A small image classifier, trained from scratch.
Model: 7.63M parameters, 24-pixel images, arch wide_resnet, norm batchnorm, activation mish, depths [2, 4, 2], widths [96, 192, 384].
Data: 72500 training examples, 69.4 epochs.
Rows from block 3, named by matrix and row number. Rows with one number belong to one channel. Each number is 500 + 25 x the weight over its row's rms, rounded and kept within 0 to 999. All counts start at 0. Numbers have three digits each. After the name is the row's rms in percent of the matrix's.
# convs0: first 3x3 conv (model.blocks.3.convs.0.weight, 192x192x3x3), inputs 26-38, a 3x3 kernel for each
# convs1: second 3x3 conv (model.blocks.3.convs.1.weight, 192x192x3x3, transposed), outputs 26-38, a 3x3 kernel for each
convs0.51 095:459486491483499513479503492489490531487491539500509527513530502505549522495546516503486458480466456487472470514523494531536502512542523504516493506523512498493519513528518506532524520549550456437441487459465524507491494500476502495489509503487508499498531516507542516517495468442491483455457454456483491490499517497492499500504501486518486483510481480
convs0.52 093:473507516488510488490509477518504524523517520521515514501529510487538523478524522523533516534536526527529524464483487481487475497501501502509486508513504503524519497499511511513508520513504494509505501502491497480472547557546530531523532513501486478470513508488502495472571580561526546546503509514534546501530558520471505477485499521511518513526521512
convs0.53 096:494483497494499479501514472494552527547570520541559502486471444455450438480465444498475491481482496481491500512526551516501512481507515526500456492481467476476478496472453488489458526525498500493484494472452505494467505490496478493503484506506523514500523501472505501486517492518540513536561527528472472482518509506537520502530526501499506513460458529
convs0.54 101:491506516551524467485486507451475517452438523491486548459467466482483489476466485483479513497465486532507500486458470524536503461465454531523508519503470502502496475494496456489483486516475489487496507470419473481484481530538498498518529472449509488514506495505465481508443459460420430468489448472497531498497527484498495491478499496480469477490495509
convs0.55 095:472513520491553549483487495505496506512495530506481507478481479466480478440458465496498474504496488487494498519490462508485448506501468532513493525515490502496467513531526500539538500538553525510505484503509510503513485499490488484491517509478527550526500509491502499493463456439505479442501474459463482486484481475479457463495472484505502507513500515
convs0.56 107:500499501503498496458452455513515530495488514512514529551568548555598581543595585470470483475473480480474478470464497486470503513501497471490487482489482489471468456456459444461456441458454510496498495484497487493508505518527528523529525507512509504489496492490489492478554576550543570538552568545533532506501503496479479474489483496497495515475483507
convs0.57 104:463487455492520495512505519458492523446461515465480515553547522544545523468467473495484491508487478466456476504517523477489489497472477470463473481472460501501500481477479471477482516529531497505494507485466519488483506511511488469502483469488475509533482494511465472484522541567474469511450427464478513508483516503481516498513518493531516505537539495
convs0.58 104:510503508493495500479477516500511493480496470477486481547534506528507513507503507520514494475467457501495473507526498512516491479463478512526532505513513462487495538538531510477482527487486503474459485473463528523535505474496472480508501516497521507495532525510479479503482493504488509480510541490496493504513533519507491481546488491489519507487493452
convs0.59 100:479461508502537535499506513482489550466479515436457447459458473476475484508490491520522529526499510499481494480506506488494487492492477471533505508607558432515473440469502460475499475471490501489496485506501458457484464495475510522502496470463516513491521513533517506495498466489506452466534517489515505470541559536479476485486475505531502507521541550
convs0.60 105:497508516518534518531488487481484470517511499517543528491494510487475476501478457531519496490475468493480488477529487486552495514534542442491443469497482485457448495476477505495492493486484485495506505496500486493487463473440480489484492481529514536505507538513503461492542527497516514515503506547511500509502505517484470487502500495502515456476495483
convs0.61 102:471500532465482503486482484452524482423504512445492507492481466487497472479498467497518481497528505525525498454510532451493503451485489458520542438563566458539581479498457487497451495502472492475491518482503531470511477484509528503517535506512515476532492470502495471500530493455542513450524525468500512491476537539510540533469487510489489507500517541
convs0.62 098:506508522499506489471458463492479501486454483480441475479467481462449452466434449444429443439423439459443451471479478499490496513480485466457463459446463487483515537532509556558534541543531488499511483483495487488510476487499473470497470477499534535522520546550512525545528524506515531499507526501541539545535521535536538556552531508538503507519500494
convs0.63 099:524507498485484480503492454505508519493508474495498502508526543500503534504482512520538547527537541507498499453471482459468468481475493467459425452459438460486463437474496454468482461462466492494479509460481489509511466445451502484492514489466490482473498475490478504484461465465488460447520503464484489470496497472471488487508486491492485472508514483
convs0.64 101:552544527534515476495466458491500509485494516506519507526537521529544506540524478515516526495488492500474466474486531504512515538525488519520531516526500505505468420447469471507491468497469493490488475484477511505505497500533444435472473495495454456448459438435447469488542553514513507482515507500483483484501497474472446452466482508513546523532532519
convs0.65 098:510518517530566521478561533526540522502516512500491465472472477506495474518496467468508494435446502452461487477507499503485508513506527536555490519540487450427471505510502483485500453447480524523511532512504481472460476466464514499461499529493464462493499471483542519521484482534460446507499493501513503492517525512483488490498512516496511478462488514
convs0.66 104:540510508514478495500452432496481500462460482434457480467478497514517508499489437486497496472472523460477545500532496526524508503514461490486521502490528485483533456531541447488514480495499490523512523515509542490486515478477521474459497481479462459463475479472501463462479482470496495472511508504469499522486496526466490491481482487473505521509534533
convs0.67 103:511511490508505472506506509468479472476472473483470467509488474538505484494481471459488519468497555485493547484479488494475468506481494513485473509465463504500482531505505561561540559567573474477492497494503498496460494496494469493504491490504503493511506501485503487509497492492493490529489479528531532534533548541528557562496484483477487510480478476
convs0.68 101:507485552524511541532552547502477507493489492491504488502535537484513538495495533518502529494494495475492499491466458491469459529509447504479487521538486485546473508490477498516497493527509511506493531492497553502508522539470497506488482474461516481503555478481513535509465460467449460483472478485491489509487463480476477451469488486516508481528478494
convs0.69 098:509497469463490488471469471434429544446445535463430394471469488469478469459459458514530515536535552490462463518548532491506483473455469517484465514506554491491492499510502499505485464456459506497494498511474483459449516511506540529519481497461512496462499496431476476488513503486500506510474494493496515500534539545484470462491508532489474484495509529
convs0.70 096:503481474500490485499472457506495486488486501472493511483461433499474448503484470475466474482469490520490511493511538483507548481487516510499534496497520516522536506502501482476460471478456479475481482480503488508534464507483485513514460477491481476496484473496469446462479445456541505510570559555536561551543550526543535514509518524511526519489512510
convs0.71 098:512494510488470482470457488500503502479492498474507517438455463455469476452460469488477496478483496496504508548524519550543526523507507539530516521514496493495474526535502527526487534546521474469469486476494522504525491492477480480464454457451499482471498464452495470474472493488480489482508514498506509490491515505444472483506512495496497478504512479
convs0.72 101:498515521448491496484485515492471550489479550469477506461480480465489470484500492508478484481442448486450449540534519472512524456520507490449457518497464521515473491482494492459481514499540502500486480478470496512535493502497479505501499502486509517493513504479494476510469482483474497468479461437544527520519515535510512545461490488472476508512490499
convs0.73 102:492476463497502489496503503493484483486505492507529522425423439458462487487498517491474446470445439473461448503480469485475474472492482503521519523495488519471454520518516503484502483482488506508511493501507473483517481494496487520511494510491497485492531493509461469505492523516469512531454494524502518518516514507525515510542523521528517519547503503
convs0.74 102:474528541446464518460456484545511500541505516542500512476477472483471474515482482472470479478484514567537533510541558491515541498496500529529512471497455508519462428441486460491457559578528481497511473470505499496508531521530495509513474491492471464450463457488479440470454483520491543577503533526499496502476488490510502498493484478512505504474483502
convs0.75 101:495474456482472480496489527497496489490482509490491490466463487490495513534560542468470515452450503494508486501508519468504493494516479510498502499486515481500482498495471500512491513517480502475471472481487453476512492507512521497521527497519505479485502486515499508476499479496506522522509537533494524493505544520490518515521537532501534517520480492
convs0.76 098:518531540486485509516532531556527511521515507505503469440474460460497497458511516510493493506501494495498501524512525529509526546524520506473501500460516513475490502529523475525532467488519497497514475459474458456474481471503495484502531481493529555534533513503504511490506503497487467458495485468492492494498486478491475480482505541498514527498492473
convs0.77 099:508511507533555532567581560519478493506462490501478498508533551507536533519543521541526510549508493496472477503486502495488491494486521484490489513507505507504496516539512519535531492481489488511514519498494501489495478473473487477481534503521452451459471483472511517500509498485524507502535497491540526511546544536487510493486521515447505519453476500
convs0.78 101:522495506468502504482468503487443474500432458486467494499505464496515480510487466481527548492529545529515521493531534461522508496492514499509545489503575469482512486507515507533522508533531457482497466465492460460501503528539494508534497514539529525499528502471527511505497483485517503515475476496489519541485508522484509505507513560499511537505507509
convs0.79 097:517489446536560538534553562452487522493511528498498510493499507457482483481516515527535512490459469454426450491486471532494485510505493479485475568508491512449450524526510520517517446448465491463463490488468501505487517543535538539521486501450503516555510512539545512503521529534518483489484466455480477467492475480494482507482471490501500513490484464
convs0.80 104:479485475482484460480486507484442511459430513472440496448499501483524535483513532477507521528526553528521533534525557508541509477527496484478483452488505483515515482492507467491526472477486515488460517495486513501521493503523492505492524520510485514521511509510495529535566519450585517448548510465506500491514493489522512486491524568520534524498506503
convs0.81 097:493509525500517531477507533472440492517456535542486560479444441457445450443439444518487486507478503539526542541538555510513562484504530516514507507493504489505537542543510529525516510507485490461471494475480506517509491479480503502490506532529515499482506514487514522494506482489468475485492496496455484491495514527480497494547518531529512526496512513
convs0.82 104:502485464469465465472505483469502543443505534415504520479454462489510533517574573465454477465453494494474502548510505532447478488472522456452443477473485478507491481518498494541506454511473456456487477502513523536513477479449485487448492477486491506515485493510476460471494478475493479469488496518520511495521534531519540538487473494475468524490506517
convs0.83 096:542553544535510516536509516550494516529494501526501486529532524543516493482447455444463454442439449449448460508507493510515510477488459540536504546533504509500524454468464457502494437492512476501494491497493509514521468479485454477490495497505517516508506477494476475472452447454520522508499530516517511474500496488477495511524519503495501503524500489
convs0.84 101:476471442510490475481453468491489525484487519470509509508511494482498501489484480521481471504498495497523515482470494497472494527501498474468470510483456499491480458461493514471478567533505490518527497508522483484498467498533459463506445473512480490508496511480526512494462486518456466513460474517506508500507506482507513485484470508498521511504518506
convs0.85 100:500490511501517539493490506484463476492489501513501513548532471558560488514517479533545551517523512495504475538556555508543530514514490456483513496508536489484488499519508497525517486497499510510488505513492509504481475494509489497532492508518482486499505502519509502514490479505494492516491518535488474477508502514526525515500533538521505513543496500
convs0.86 096:504518492485478496485491510483483485480485494503508508454435424446430409457467458527531529520522523545517500507517499490485481493500496487471474456431436470461460514498495495476485494503517486456449485459467528495492508496482519504470523512516482491494495501521533547545463498514485517492469475469509490480508498488496513500456490483462489500511498508
convs0.87 108:511525495503481520504473490504450514501458521525486521517491432514475474518512508521499505523487507499499530447488475472482485466502505507474488487452494501478481507490505485508533495534540471479474473466488471496504453470505471463494474495494513506512476523515490528503493531548501499524517515502474485477471477471456449482498477486516529507517559478
convs0.88 097:513513474512523524486484484507503512476479492501495514502501467508531537462495498504505461531513484553535530487477435495492471506510498513533499456510493435435449479473442487482462493511516488452462498476479493485519495494510478499489519505515505486493497502495469481474528527521519498509494480504500501495503485473490484468504508518474482493474488476
convs0.89 099:516486473535553489527495494505533531489505523487488495501499483490501493501498495495498490473484510468464506517533496534532532500532519514524519476491533514491510473460461481470481503517486495510498487494488504524510439482494488518506502500512505514484530522490529523515515507523479479510472449505526525510508522526480482478486521532494531521548525508
convs0.90 101:497534541481466496494494489479489476486489493506513517474477475480483502490484484483468467503473453506515524489486479547543499570512505487479457485483473496497491522535505531539526493485482485487504495471473505482497477473457491504515510494480511517525505507500484495513474461467506498515555549537465465475452455465469465473536529514536496479531536491
convs0.91 101:486463461487516504483494498451450500452483503494475492503510536509478491520504480466451475470459484488482461540450548461484565456568511503493486511493489507512545490502467515543483508517498474488482474486497490507491471470531456539460520550455488475493496470485491486496481491496482473495527529535479504482500501509512506502514482509494484491539499510
convs0.92 102:497464487512480486501492504530480499517451503506461510504489465498502494492522515504512520499497490487504501534518479546506501524534539507499469478476474433483489536505496468492563443488568472472506470481526488519494477493502504509488515496506494510514511484479538500492480515492496529487506523485507493542485505548475484533526511553503517527498540510
convs0.93 098:495508491539495470511467442501448491460454495508491495538574520544560520547557520474458515490473497503493490500478474493471493528496489467491527500490496482499469500524512529560521531541535463455460464467472485505494507547553537557530502504488499486457499489479500503456495482522529531566564566561469513466475494470441480489466507497492498512504498519
convs0.94 103:510494482506526524498516527487500539464471519481474515548580550548571539515532506513485485483476469484498483485508500461488511452498525499517493504520493496505462440479497492494488521513497502504516487503518491503521507511515532540510519518499518503503514511525541547536545545534567567557567561549497542525513548520506508484482478477456463472463483480
convs0.95 099:507513511525507507505473501494413438622430484540413444514506471477481486481478481502465480501487491481500489503476504496491527491518522477531497475547502474527488471494496439483513422460496480483500472478515464495519459476481469515514460524534480501485490508515460543565491515570469496538469478488470503506476505518446493517465507524464523499504546493
convs0.96 104:448485499480515535519550519475470492497494512485487520520513505502506511504515518501495465506499497535522506465457455515520503518528498473483507507547477506556464532537503517531488480476444464464458473438457467451467495479483495486485539527514478498508498513495519536507500489504454423461448417461470480464481509484497525499509478488541516506543527514
convs0.97 097:530516496520526511554530534488484472519591498485548460492482541488481520473458484532534466511521460535522467489496442497511468465512506505539521512511523489473500487494539492487525474482520464508480476495483485529488480494496488481492477518546487500526493482567481446544559514512561517521523507542520496501527486457546511458498508533515506504496491488
convs0.98 096:522535553525538544496521526522520505508504514520506518455460442469476468505476474482464465509485477531494484482483503500487501512512489453463456484505479450477477443460431444461422444449424477476499493476476505481481493475463481474474486485471463487499487502503479519508485494483469488480477479471503503507517519520511501514494486473499480464485477473
convs0.99 098:490503501502484484481469469523493510504462488501451500545557538541567556507535523481470477487468467499502491460475480474486490488511500543512472500492507512479520476463411453459444465487473515515530504522530543532532504517514517511488493499517496496480484510516505482462511513538537519537556546538506516534526520533523518548490471448467490524504522498
convs0.100 099:505511493516517494526517486508505520490488499483486514524518514526565552494544535498475467498464469495482497525532504532529488520527520498472516491476518538506494478485497498520525469441451488456495486466484492488521498511468529480473471475506504500522518469492480449449518450450519466501519505505484469474479489491445472451524537490515494452470469486
convs0.101 097:504516505487498508477477486478520538492536537491528510518521526548551544569577557452479492468508492460499475494487467507479470508484485525549512500514499474488491538552529543531489526523480493484472508496474494488490510509504513499493505500495493495506486478492517487497461494480469495493460489501482516507485491480471485479508488497520501501506513517
convs0.102 097:477509516457501504448484499467416431482520493480537515483499479467515496464495489487496504510502499532526518523497510540474480512486558511478536517461534519483533462452471510502475533546514515476472468467468488457503544483479506488505547552511502442445496462465531495459480513504509499474489478450532517489519515536514555560517474517501506560491509542
convs0.103 104:503497503480493505463469459468504507462486492463503489477477450522498488544509489473501538471520560477510540491512564507534494483510492528499493477487500489471504472458491486471499484475514504497515477489505485488486526525490519526502499492481485483521489509518505507505518473455535485479510473481519535501497487457496482464489480492508505505502541542
convs0.104 101:464499513495490513503487454500459481507468505493474518481487501491495490494503498463468483482523525520535521507524494493506486495488495494504498499509488508478476487526519502537505515551534460451504455450480504497513514470469459487520483498489462473456473467486489458461489502508483467480493479485488481476523534507519554539550519469532508467510508490
convs0.105 101:497509506501494494505498487456459465456479487468441468506473460485446441483441461527544521537549539489500495517521519520508520515515523495522453551626502487536461453455464461470457476505484520499471536508476505490446504482444513541495445503506458467466453470497489516518461449427505475442499470442476465490501493508477473501492495481512491508511488507
convs0.106 099:507494509506493495493508493483483497494480479482480452528529545512514544469460485504489468508505477507530520524503522526523536528520530481476473475456501499485527552515521526486509534507516522501510517500508530516492495499486496513466492501467492459481514504499500506477482473526465458503521495521569547519529537522497515513506475467514470455503465449
convs0.107 100:554560536540561537530551554495493511488483519505485499472498484464511507473519516514523529497514511449468467500512488501506493500502506507500474515510464483491456497499516465451483457439463487472488472468488491483504510478461519490464503497465523518519531523515503485507523540539512518503500490490485513511505518523522539538502477463512482502498497528
convs1.51 108:505508501531515502521510490491470477504471468510467466489485482493486469493489483502516511484485477495495489522523513501482490510515486522522501502516503520535514486486489491488495512502527504487494495488490518523517489467474473451461485462470463457470512493481542532512544538520533536517516532518473477494482480494510529524505486464502497468472467443
convs1.52 109:481511511463479481489494494551506485520468445528473469492493500486490499503494497508523516518530507511521492509516535483487495505496471495508497489523523481497515501499484508490463516507490541519506509495488478456458486488487485474498494516547511497488486489490483489497474461476472471478474483491496511509475476485466450468569513457532502477492466473
convs1.53 099:489487485466447480486466464460440452465442441489429429496507484482484472501506488475490488472486477467488490491523525527556534555549532469468531457462511472482530501505485506517487481509490487495502500516503516519512516508502486485471498532497537546552514507521500515493458448455470456474485481481497488506498461472540489502493500501475464472444447421
convs1.54 096:497466481509495484504514492501503500495494507504489491519524523507491469490485476481477476517513505530513495540510501501535525510520538504499510536514519531505489500483494472476484466469465469523510510511532491498537469476508495483487499490492509488493534510486528523461472490479434472467445468495515518525532528540526525539512517514568556547550513518
convs1.55 110:472498537524500507494486489533496506515478493506464479493498500466477488457459481500500526516508530538523532520509483540523503511506508484458440487473460498498502459486496452472487471479490506507510479482490468481493541555563472477505461448492491514500512497481504492484559559541544553545549556546487474503466443470491471486495527496513510478523508496
convs1.56 112:506514474491507485516525513498498495494492492515507500517498484525517499502505492532524518511511514499493496535502525529488511535517527516510510522529525554551543504509511533528510553536514504475474477472479488493502520527514501492488501505506474480469481476474519503507450468465477494488479500492493511530505519528526530524498515522509520530496512520
convs1.57 101:523521527525533561503533558512497484534511486537499492527509528515515512509513497480465485488471472475461469475509557516523548506498536511515532514514538506499502461441456488496499486502511489449478505499511524515527518545560491539561483484515532479488490479501507503487521543506511532508504494495517543513504519500485506507515513554519514545519533562
convs1.58 119:479480496478502534506519486514522509497496510501505525491498492488480485504497510508513532493485512455450468513524524508511517513486506493501511536533519533525551503499501520504499519496480505509479511527520463472504500484485484498507492492477536536522512490500532514506511491483484473467489500494531537561509483506472481489488487476468485458485497503
convs1.59 102:510503511482509545468465515478495473527532501513515515500518543496514518492496496498505495492485469497497466508503526483467489478466490481502497520555530498507509474489502495508514506519499482497500486532543445468481488495474510510475544515482506520511485548545504515538522498518528501511519514507474504498521561554552584542509473450494480444482477449
convs1.60 092:530564591537519542523467486537536524515498507497484483519508509538540521534537518484478485477468479476468465529507488529518538498528503529517504517506467517508491485485502497480504489483495539515533536518514511515488526489516564528553523524509473476488498487507488522546534537516526526492501485446491508511507507495509489482480482503453428436470460476
convs1.61 106:526485486488441477496495495488547504479542522468504523517539531514539543512513516504471441490468443502479479552541502503511489488508457460487536497510531491502506473482495469491536461503546522506481516506489509513490500493503481493514482490503506509530465483493442467510481467470482456459504477477510525505512507525486481508539482449522501471510514482
convs1.62 119:489511528487518523492496489501507510498513528483500516476482485466474475473468475553552537571575561544550542514530504510519515511521501505469460500477470498503492517518517506507495493488482548529533491487519468481491545521530497474484472457466451438463471485484517525516507507496534515506550538524490471473463459476483459467434470465455513489474504481
convs1.63 099:540490521523493517505501545505475442505484471491491495495474477460445463467442441519511520543539522550552548498474497529517527517528516517509509523513499517486494483486488494502488486501504526522528554551544530551561478506479485460457502513505470517501503492481498509543516508494505510492488475463479504514507532528491509521496498491460459497490480517
convs1.64 085:515485471497505521465489525527524509535519505516512513542519530515513515493484484472458462477473479485480492519530507521487479499483489505506489468479475470485489524519510537520526510519543472486469496506506531519505502472489496487492482503482499497501531514508522508505492495499484501517523542555520513517516514538485496503462481508508479485512500521
convs1.65 100:498535503503495479496461510503493464521519490533542484496476481519503492524511506486504517495492489523501495497499489489482496481489493493499497474492498499528519502487488519486482508497466488509506484483481479463475484494476484488481484503494508520533494509541463474487503509519524523518520524504477486502487487501516497514465471497509512483490491495
convs1.66 094:491502455444452479486499485507510496500510496522538508509498464484495453475507484500488494503493503515506515489446507464472500490470499544497454523478476526493534549512490536500506532506497504517512518520545501497503470484505476489534488521532501490548480528546543507517484471495502502491499516501522511539507514521502505518451501529521565535543531485
convs1.67 103:490489495466479515454489505504540547494529554499516528491482465482491486471497508468490491477496494495503497466443493479459482517488495564525497557513505541511521519522528523512500517531522499510528521519531527529543518515501482468477489441449496463467514487482481471471480490496469490496498521522428452431448461453472473487487498499471500522489496521
convs1.68 093:476494481491519508529518497517451482505456469500475468446452455490469460477459462513501492510505493495475489528545475534498514526493509479504511492519519506531530513500491515500499546524504528560527516558549509536522550564565512538550497531537490509497484485511482533546463463469480483468481490473533520504544517506537520480507468498542514510534497484
convs1.69 107:495486493501462485500496515478490487535465419591482414505478489497502504506520509511491488499489483484474464489471498483472490504479487514498510488489484533515512505510500495497496478499507545562567521554565457478514483476464478482477501502517481499525503514517553549555500496489523520516521519522530518513488481490486494511523481458516470475497481504
convs1.70 110:479455458475458472497469465494501505493512504477520512560541551544528540535514523503496492491481485512499502519488471484469482442480497495489468474460472447453459521495493518507516531528537536520501530520508511496472516532498524537500573572519527491459540525489552549513475459477468468495463464493530513506527495484523505490502526524503544556500533559
convs1.71 107:455468465453479466470491490533489497529480465548502465543527523530521522489491502478500508500513511520529523436462464467489479491512501505491490504510511477507518531537503510527506472499500480483485485507521489501522501495513506500519499498517510497488517509510516519528484506506497523523507512509468480484483498505470494497518550539540536532521503524
convs1.72 096:460487532454477504467467454507491499519503477495517507496493480488499505504513517511498498485471464473448438466451435498499491469527498519505528491498505483490483515495503500488493493499497484477508480488502463450484513527542504510530451461479520524518520546527503505483501523516487524505430478478523510519509505524480484518524527516469462441484463447
convs1.73 112:508500489504497494488482512490496496508513512543533547517517535536522521524513513463468482492490493524517512506507525494511520490536558529493485519487465526485482509522495500502472499505488497491500503514527517490497492498510495489497452450451519509489492496486512505508491492505505503527489490516499477470479482488477470477490510481458491477468474452
convs1.74 103:525497484512534513513526534494487509491486503496504510498498510504501508484493501482483469526524517523531538533552536520516495528531499491454456503482482479472503511513496515504493496482491486494487496503483509508513474493515508484477542525519528540522526545541501499514528515522542527539504506507498503503468477466504479486506519519484528576547553563
convs1.75 095:510498529470508505490527539490511502512499508546528535516503492518525512543531520492490487493500509539516512488516515493481519490464518502517501488508470476476473453476504477482508476476489488502477509515505512542529514477481513490497509504521510500495464475464490502500456475475451472487432445460516517511470486472486498485523471503506512534520532534
convs1.76 103:549545509549554529524509464486416488496468496508498484485489531508504523519512510494506536495500518501490493478487495471477496490475485518542534510532525506507514497500495486486485505493498533500511513491495506509508522515522486460485467475488501494499500484509513486495519504479521509473510518482506512493484500466487509488534537528514513515497481487
convs1.77 107:564547500522525547475476502492498494499504489531515498547531532496475485466466482519532522498502485475469458524491464492507522493512504492521533479486499498508532505471463487460454477471463512518518510482472448442449509474477463482503441476521491498515501496517486486507509500502530524513502496492486464480506489491527501505498481512477479521481484514
convs1.78 102:501505474504508451479509491499545520504524506500504476501511512495518545492500520487507506485514496470485486504459494518458501521489499501486494514484501540492487481480478518481483505476491496497491527508514517490508493488517524472491517482498504489467495501476487492523505466459512473490506507525474476492507517505500501493528504491477474460450491462
convs1.79 092:518516506487475507456431460517508483510495440515491463508504524486488506483496509527509507536514501504494508474509516497530503506529494510502532497479487559574524482466467494491490514521518503489475491498471500490494484488484464473481499491479491511495482484495517501483473500488476483474499505531495479526498493533492500515496507515515521513550534484
convs1.80 100:497509527462491526494478521503548533524519517517530537516511521537531549535534540486510521492499511481497517489516505503506498498504526566509507558526506538512520515516514524513500515499497501529500498519510500512496487467471540497479512479475504503502530508511580565539501465442484455465472452457514487459522504452537506460524506438536546502541550511
convs1.81 097:491487491489490480515488484553512529544484520520463480511513514528529516531527538496485502529514523560540527512517526535536503536495479530513507537509497540529523540518505531507486519488457505509523488513508491500507478501498501493478495475474560547537517502514512493524527511530529516523537530533529532552532520519497490499461472501491483488513496478
convs1.82 104:488492491530507521496470499485460512479478516489477496525507513506502513499509530491512507500502516504501504482525510504525506503520570564548556550504543536525512519545534509524523508515516448463478466461466495478498471504527489512512484502484529522507512505471533517467531515519512520522508521502482520509507525505510523499495461429473496486472496512
convs1.83 096:523520525547534534538522522506487473481477453469491463535502504506489520521503537446463483432439469467497500508495502520531536507509512500517545502512526520521554556543557547563566525538549495480483520499488535505485478486466521514524556569562485490477502497503488491494462472510470466505446469501504533559498492503489473460502522534523501484554526510
convs1.84 100:512501494494487481493470489493511501508526553510510555504514510485505504477479484534548553534540537518517513517478480507461487491466466489477502508507501515504500508526548497511522507505507493470469484473471501501528492520531465464521499487508535548549538513482503474472501480461519512480532553523496491517538486505533489493509507531571518493545509479
convs1.85 101:481479475481474464509475426520503483509488467488473469512512502505503507501505512516503495508506505514510533478507538475507535499503503521515527471471494487497505525523525485499514469490507503488473507493495504536542511503506481466489489480509492465476454460468457493473526533518509518495503503476521531555519527543467465482504536514489517518484544506
convs1.86 103:526523508500506499472494482503469483522486502526513526486508483472478451483481466514519514509517530511526533498499488505505490495527507486465469504485492522522508498508504502514506495499501505501500486482488481495512451473513498503498490493496501526526507515496510474480506513518522521533497488507487485514479480512508503532520518525509523529505491505
convs1.87 104:514525465546482470538499506523502512521497489515472497513512492487498487489505502487472458460471455448457433500447499486462509500499529506505494516531502479510520492468490480458486496499516524501500522521502526491528543525510510539490520549501505508496528520490555520505478486483488494476485477474524544537538544578499535522504482518502484504524488524
convs1.88 093:530553541567557525522513482453467523458468507483474504505495492501498510510516533467444450486473485487485499486526548472515535466487487508539508547571505520535502496491510488483512462468496457481494475493511507495497483482513476453478471458487474490505481497509498517516525540535509516516502507501527511510487471473469476469512485501536511520516515523
convs1.89 098:487506513513546528565543506507496467530512480515522469500484504503488505527509508463466489477473494499504510531519512542492514506487508463501500461495461466496444517495490541512503531528505515497501511522530528515526477474480487511522490512481518468476510494512492491524523484491507495491476459445496473489511511512489516544467474519507526483495514487
convs1.90 105:476480492548528533507513525512525506453460472451465488495502520490488510512488502461461460491494504505521510509494507524523510460516507493492527481465509490471499498509492472481478458465459484492478518499478491509495509511493513508514547531551466471432486482480511503509478486508501494513502492508502498494510486488543521523495494502526538511563563522
convs1.91 085:474498476537517509521521526476527526500534512505523540493494498509472491501488467500485479495495483487490493535513511518528527500558520489487498475478503445458521529531521519504520509493496483475489474477479465436474503510493526518524494497503478462487505478481552506508516513534515504516526507510509530500512485470521487489486524528540543535507526559
convs1.92 103:487458472497492485492526521520505493521506505492481489521517525503509530526501504506514506487487478475466485526509523493511514475509498531507505515488507489488524498487483502467487472442465492509505500487498518511505511509481520547529504545524494456500468464520466480482514502489520495483525505490526511489513506498502520504576580518564521501549500439
convs1.93 096:505485486509481488507498484504512472504501485495502476527507500521520519530524520522541522516539517503529497512499459485465468483482488481498533492500528503512541497470498493477502482479503471497503481504531490526545466479508515494506510479490511481469512492495490467464464468495465457480471474501526518519548522504549542539480480497507533522527519512
convs1.94 114:498514508471485495439458481511488468518489462523506492497495504492491504492489506454476488482502501502506506502498497472464474485472489520488471511493471506486472509501496508502496487488499509514530498503515515499496514502521523504517519514530526506522505486528512522550493505496510510493496499489509532534498528517482516515498470467508489486500514509
convs1.95 099:505520531496496527520495539435525556462579638435549589491485475478500474485507492490507494497502495521531507562506492518463474519477481505496499501491489502504495501517486533522475553518488487490494478507541522514535528506494508482476488501471502506501533503491495473494521490509508483504517494499479507516480511510490496510521534514481513485455497489
convs1.96 095:479451461498485469500507477507504471545501447522492451491476478510497500504493495489481469539507480542518481488496501509521510512538520527522507523512505519537522477497504457488505486506536462497519511527511494488496536518491551519508510474464514528507509536527491499519479473486478472492471461457474495467489504462472471451537525512550512501516506486
convs1.97 099:510476485498524513503518536493481479514546530502524481527527514508495488504507498492499493471488489496509524520515491520486476506503493485512509502489477519506477468494507477473503489483502469468479498541515486561546518516529509491502522500498547474510523467492485459478506498496514487490518480471490500528468475534481501545471462462430445456487470490
convs1.98 118:529520508555530501534507495486459450494467479505482498521534513532541528539555549530527508525519503535534533487465500478439469498461473493509486486513481461477465534544548519528541535526529510498499519508494500505511499519545492495522524532564469470466494506509502521527484486469492507509523526520471482506463476490456466476512492450520491451500481455
convs1.99 094:493521545477498512498499510482504503466512544468513528497505513503507517516516515523504505506504482502517511504509513502510504491466470485467464492469467481452460492480469481477486496498507506500506523521525498484480516484475487453481468477477469482490458464484508539549511511503494486496489479497495482471500472481460437470495477472505494464512528503
convs1.100 092:470486480516509492502500477485467497478475508457470505499478477492489502491505522503501503530534526515526528484497475506497462475468502522522526516534517548539515496494502499498499479458475513511491498492509492505493455439483476459506509530547498505465465492479522521492524514512546538522546533513490510520495495483492509488486467485513490472473480472
convs1.101 108:491495494477495507484513532489506484495508478508512498475467466471458455477463459514542542518554558526563563506532557496513533501497507504500511496511528493505530493504524485503517488504516524514494536521492525502471500510505472495504486505512492470478518505504512497492533537534516520516513521508522511499517516511485489487506510487497513498507530528
convs1.102 076:511499475518535504498546490577646491544598469491506478520537537508517502533509503496508493493510477509497479545473512518482494558499489494467525506472518505464491491459502475447472455447440509462415532480447500501538466470464503473476473479473476503536494484475482505509532556523507533516476509501518518525538504540512490529509522521490519528516478500
convs1.103 097:518505517487464471480444474524474475508486464522510471573552555554541530530523527479499542505515543512514526499578546529553506520504473522523491501529502496515503548541522545529498527502504491515531479498516485519513481511525487526525504527541492459434483446434509490474502527525501508547502505543517498478491469474506492508535496503529524537508486505
convs1.104 097:502495505516524536508539562516434471538468479549501484491498490502506504488492495529530534517497521515493494421462473458481455508492483482523526483535548494531537468450460468467469474488482525544519525509522495470506525507517507508510503491509528540547484512501479476496494519514443481483430446469533561547517538520497502479474469480521464454479441466
convs1.105 103:531507547515494525515494514519545476561569490531543481493484473499489483504479472522524515501508498479495483490485517485499502506483482499490486549549539545529545479474488485491508481489493513518518508515511492497485515500491486522493487518505520507492525514508478481483555544512546524509508480484483457468503487521511508519534509500510504465484478469
convs1.106 100:525485483515480477503463475527541516513527504492509500530526505514518523485510530530517507549526515518503493477488515442463478453473465537519490533535512520515519493477480468470494479486505481496492490504514509513513501491485482494472511529520512508505479512515511538503522523545533540553547567568505508529522545537513523515491521505478517518473496506
convs1.107 111:458476487462469482489471473497481464499481477506486496542548529501501505467475499524525545514514529487484500451447491472478495497496499489466483481465475503475482473474481480483489497511526531552558488504534460474503511522529526521500529525506474478457497523503496514495468463477476473482497497491506493495499512513489503492489491493476488503489512510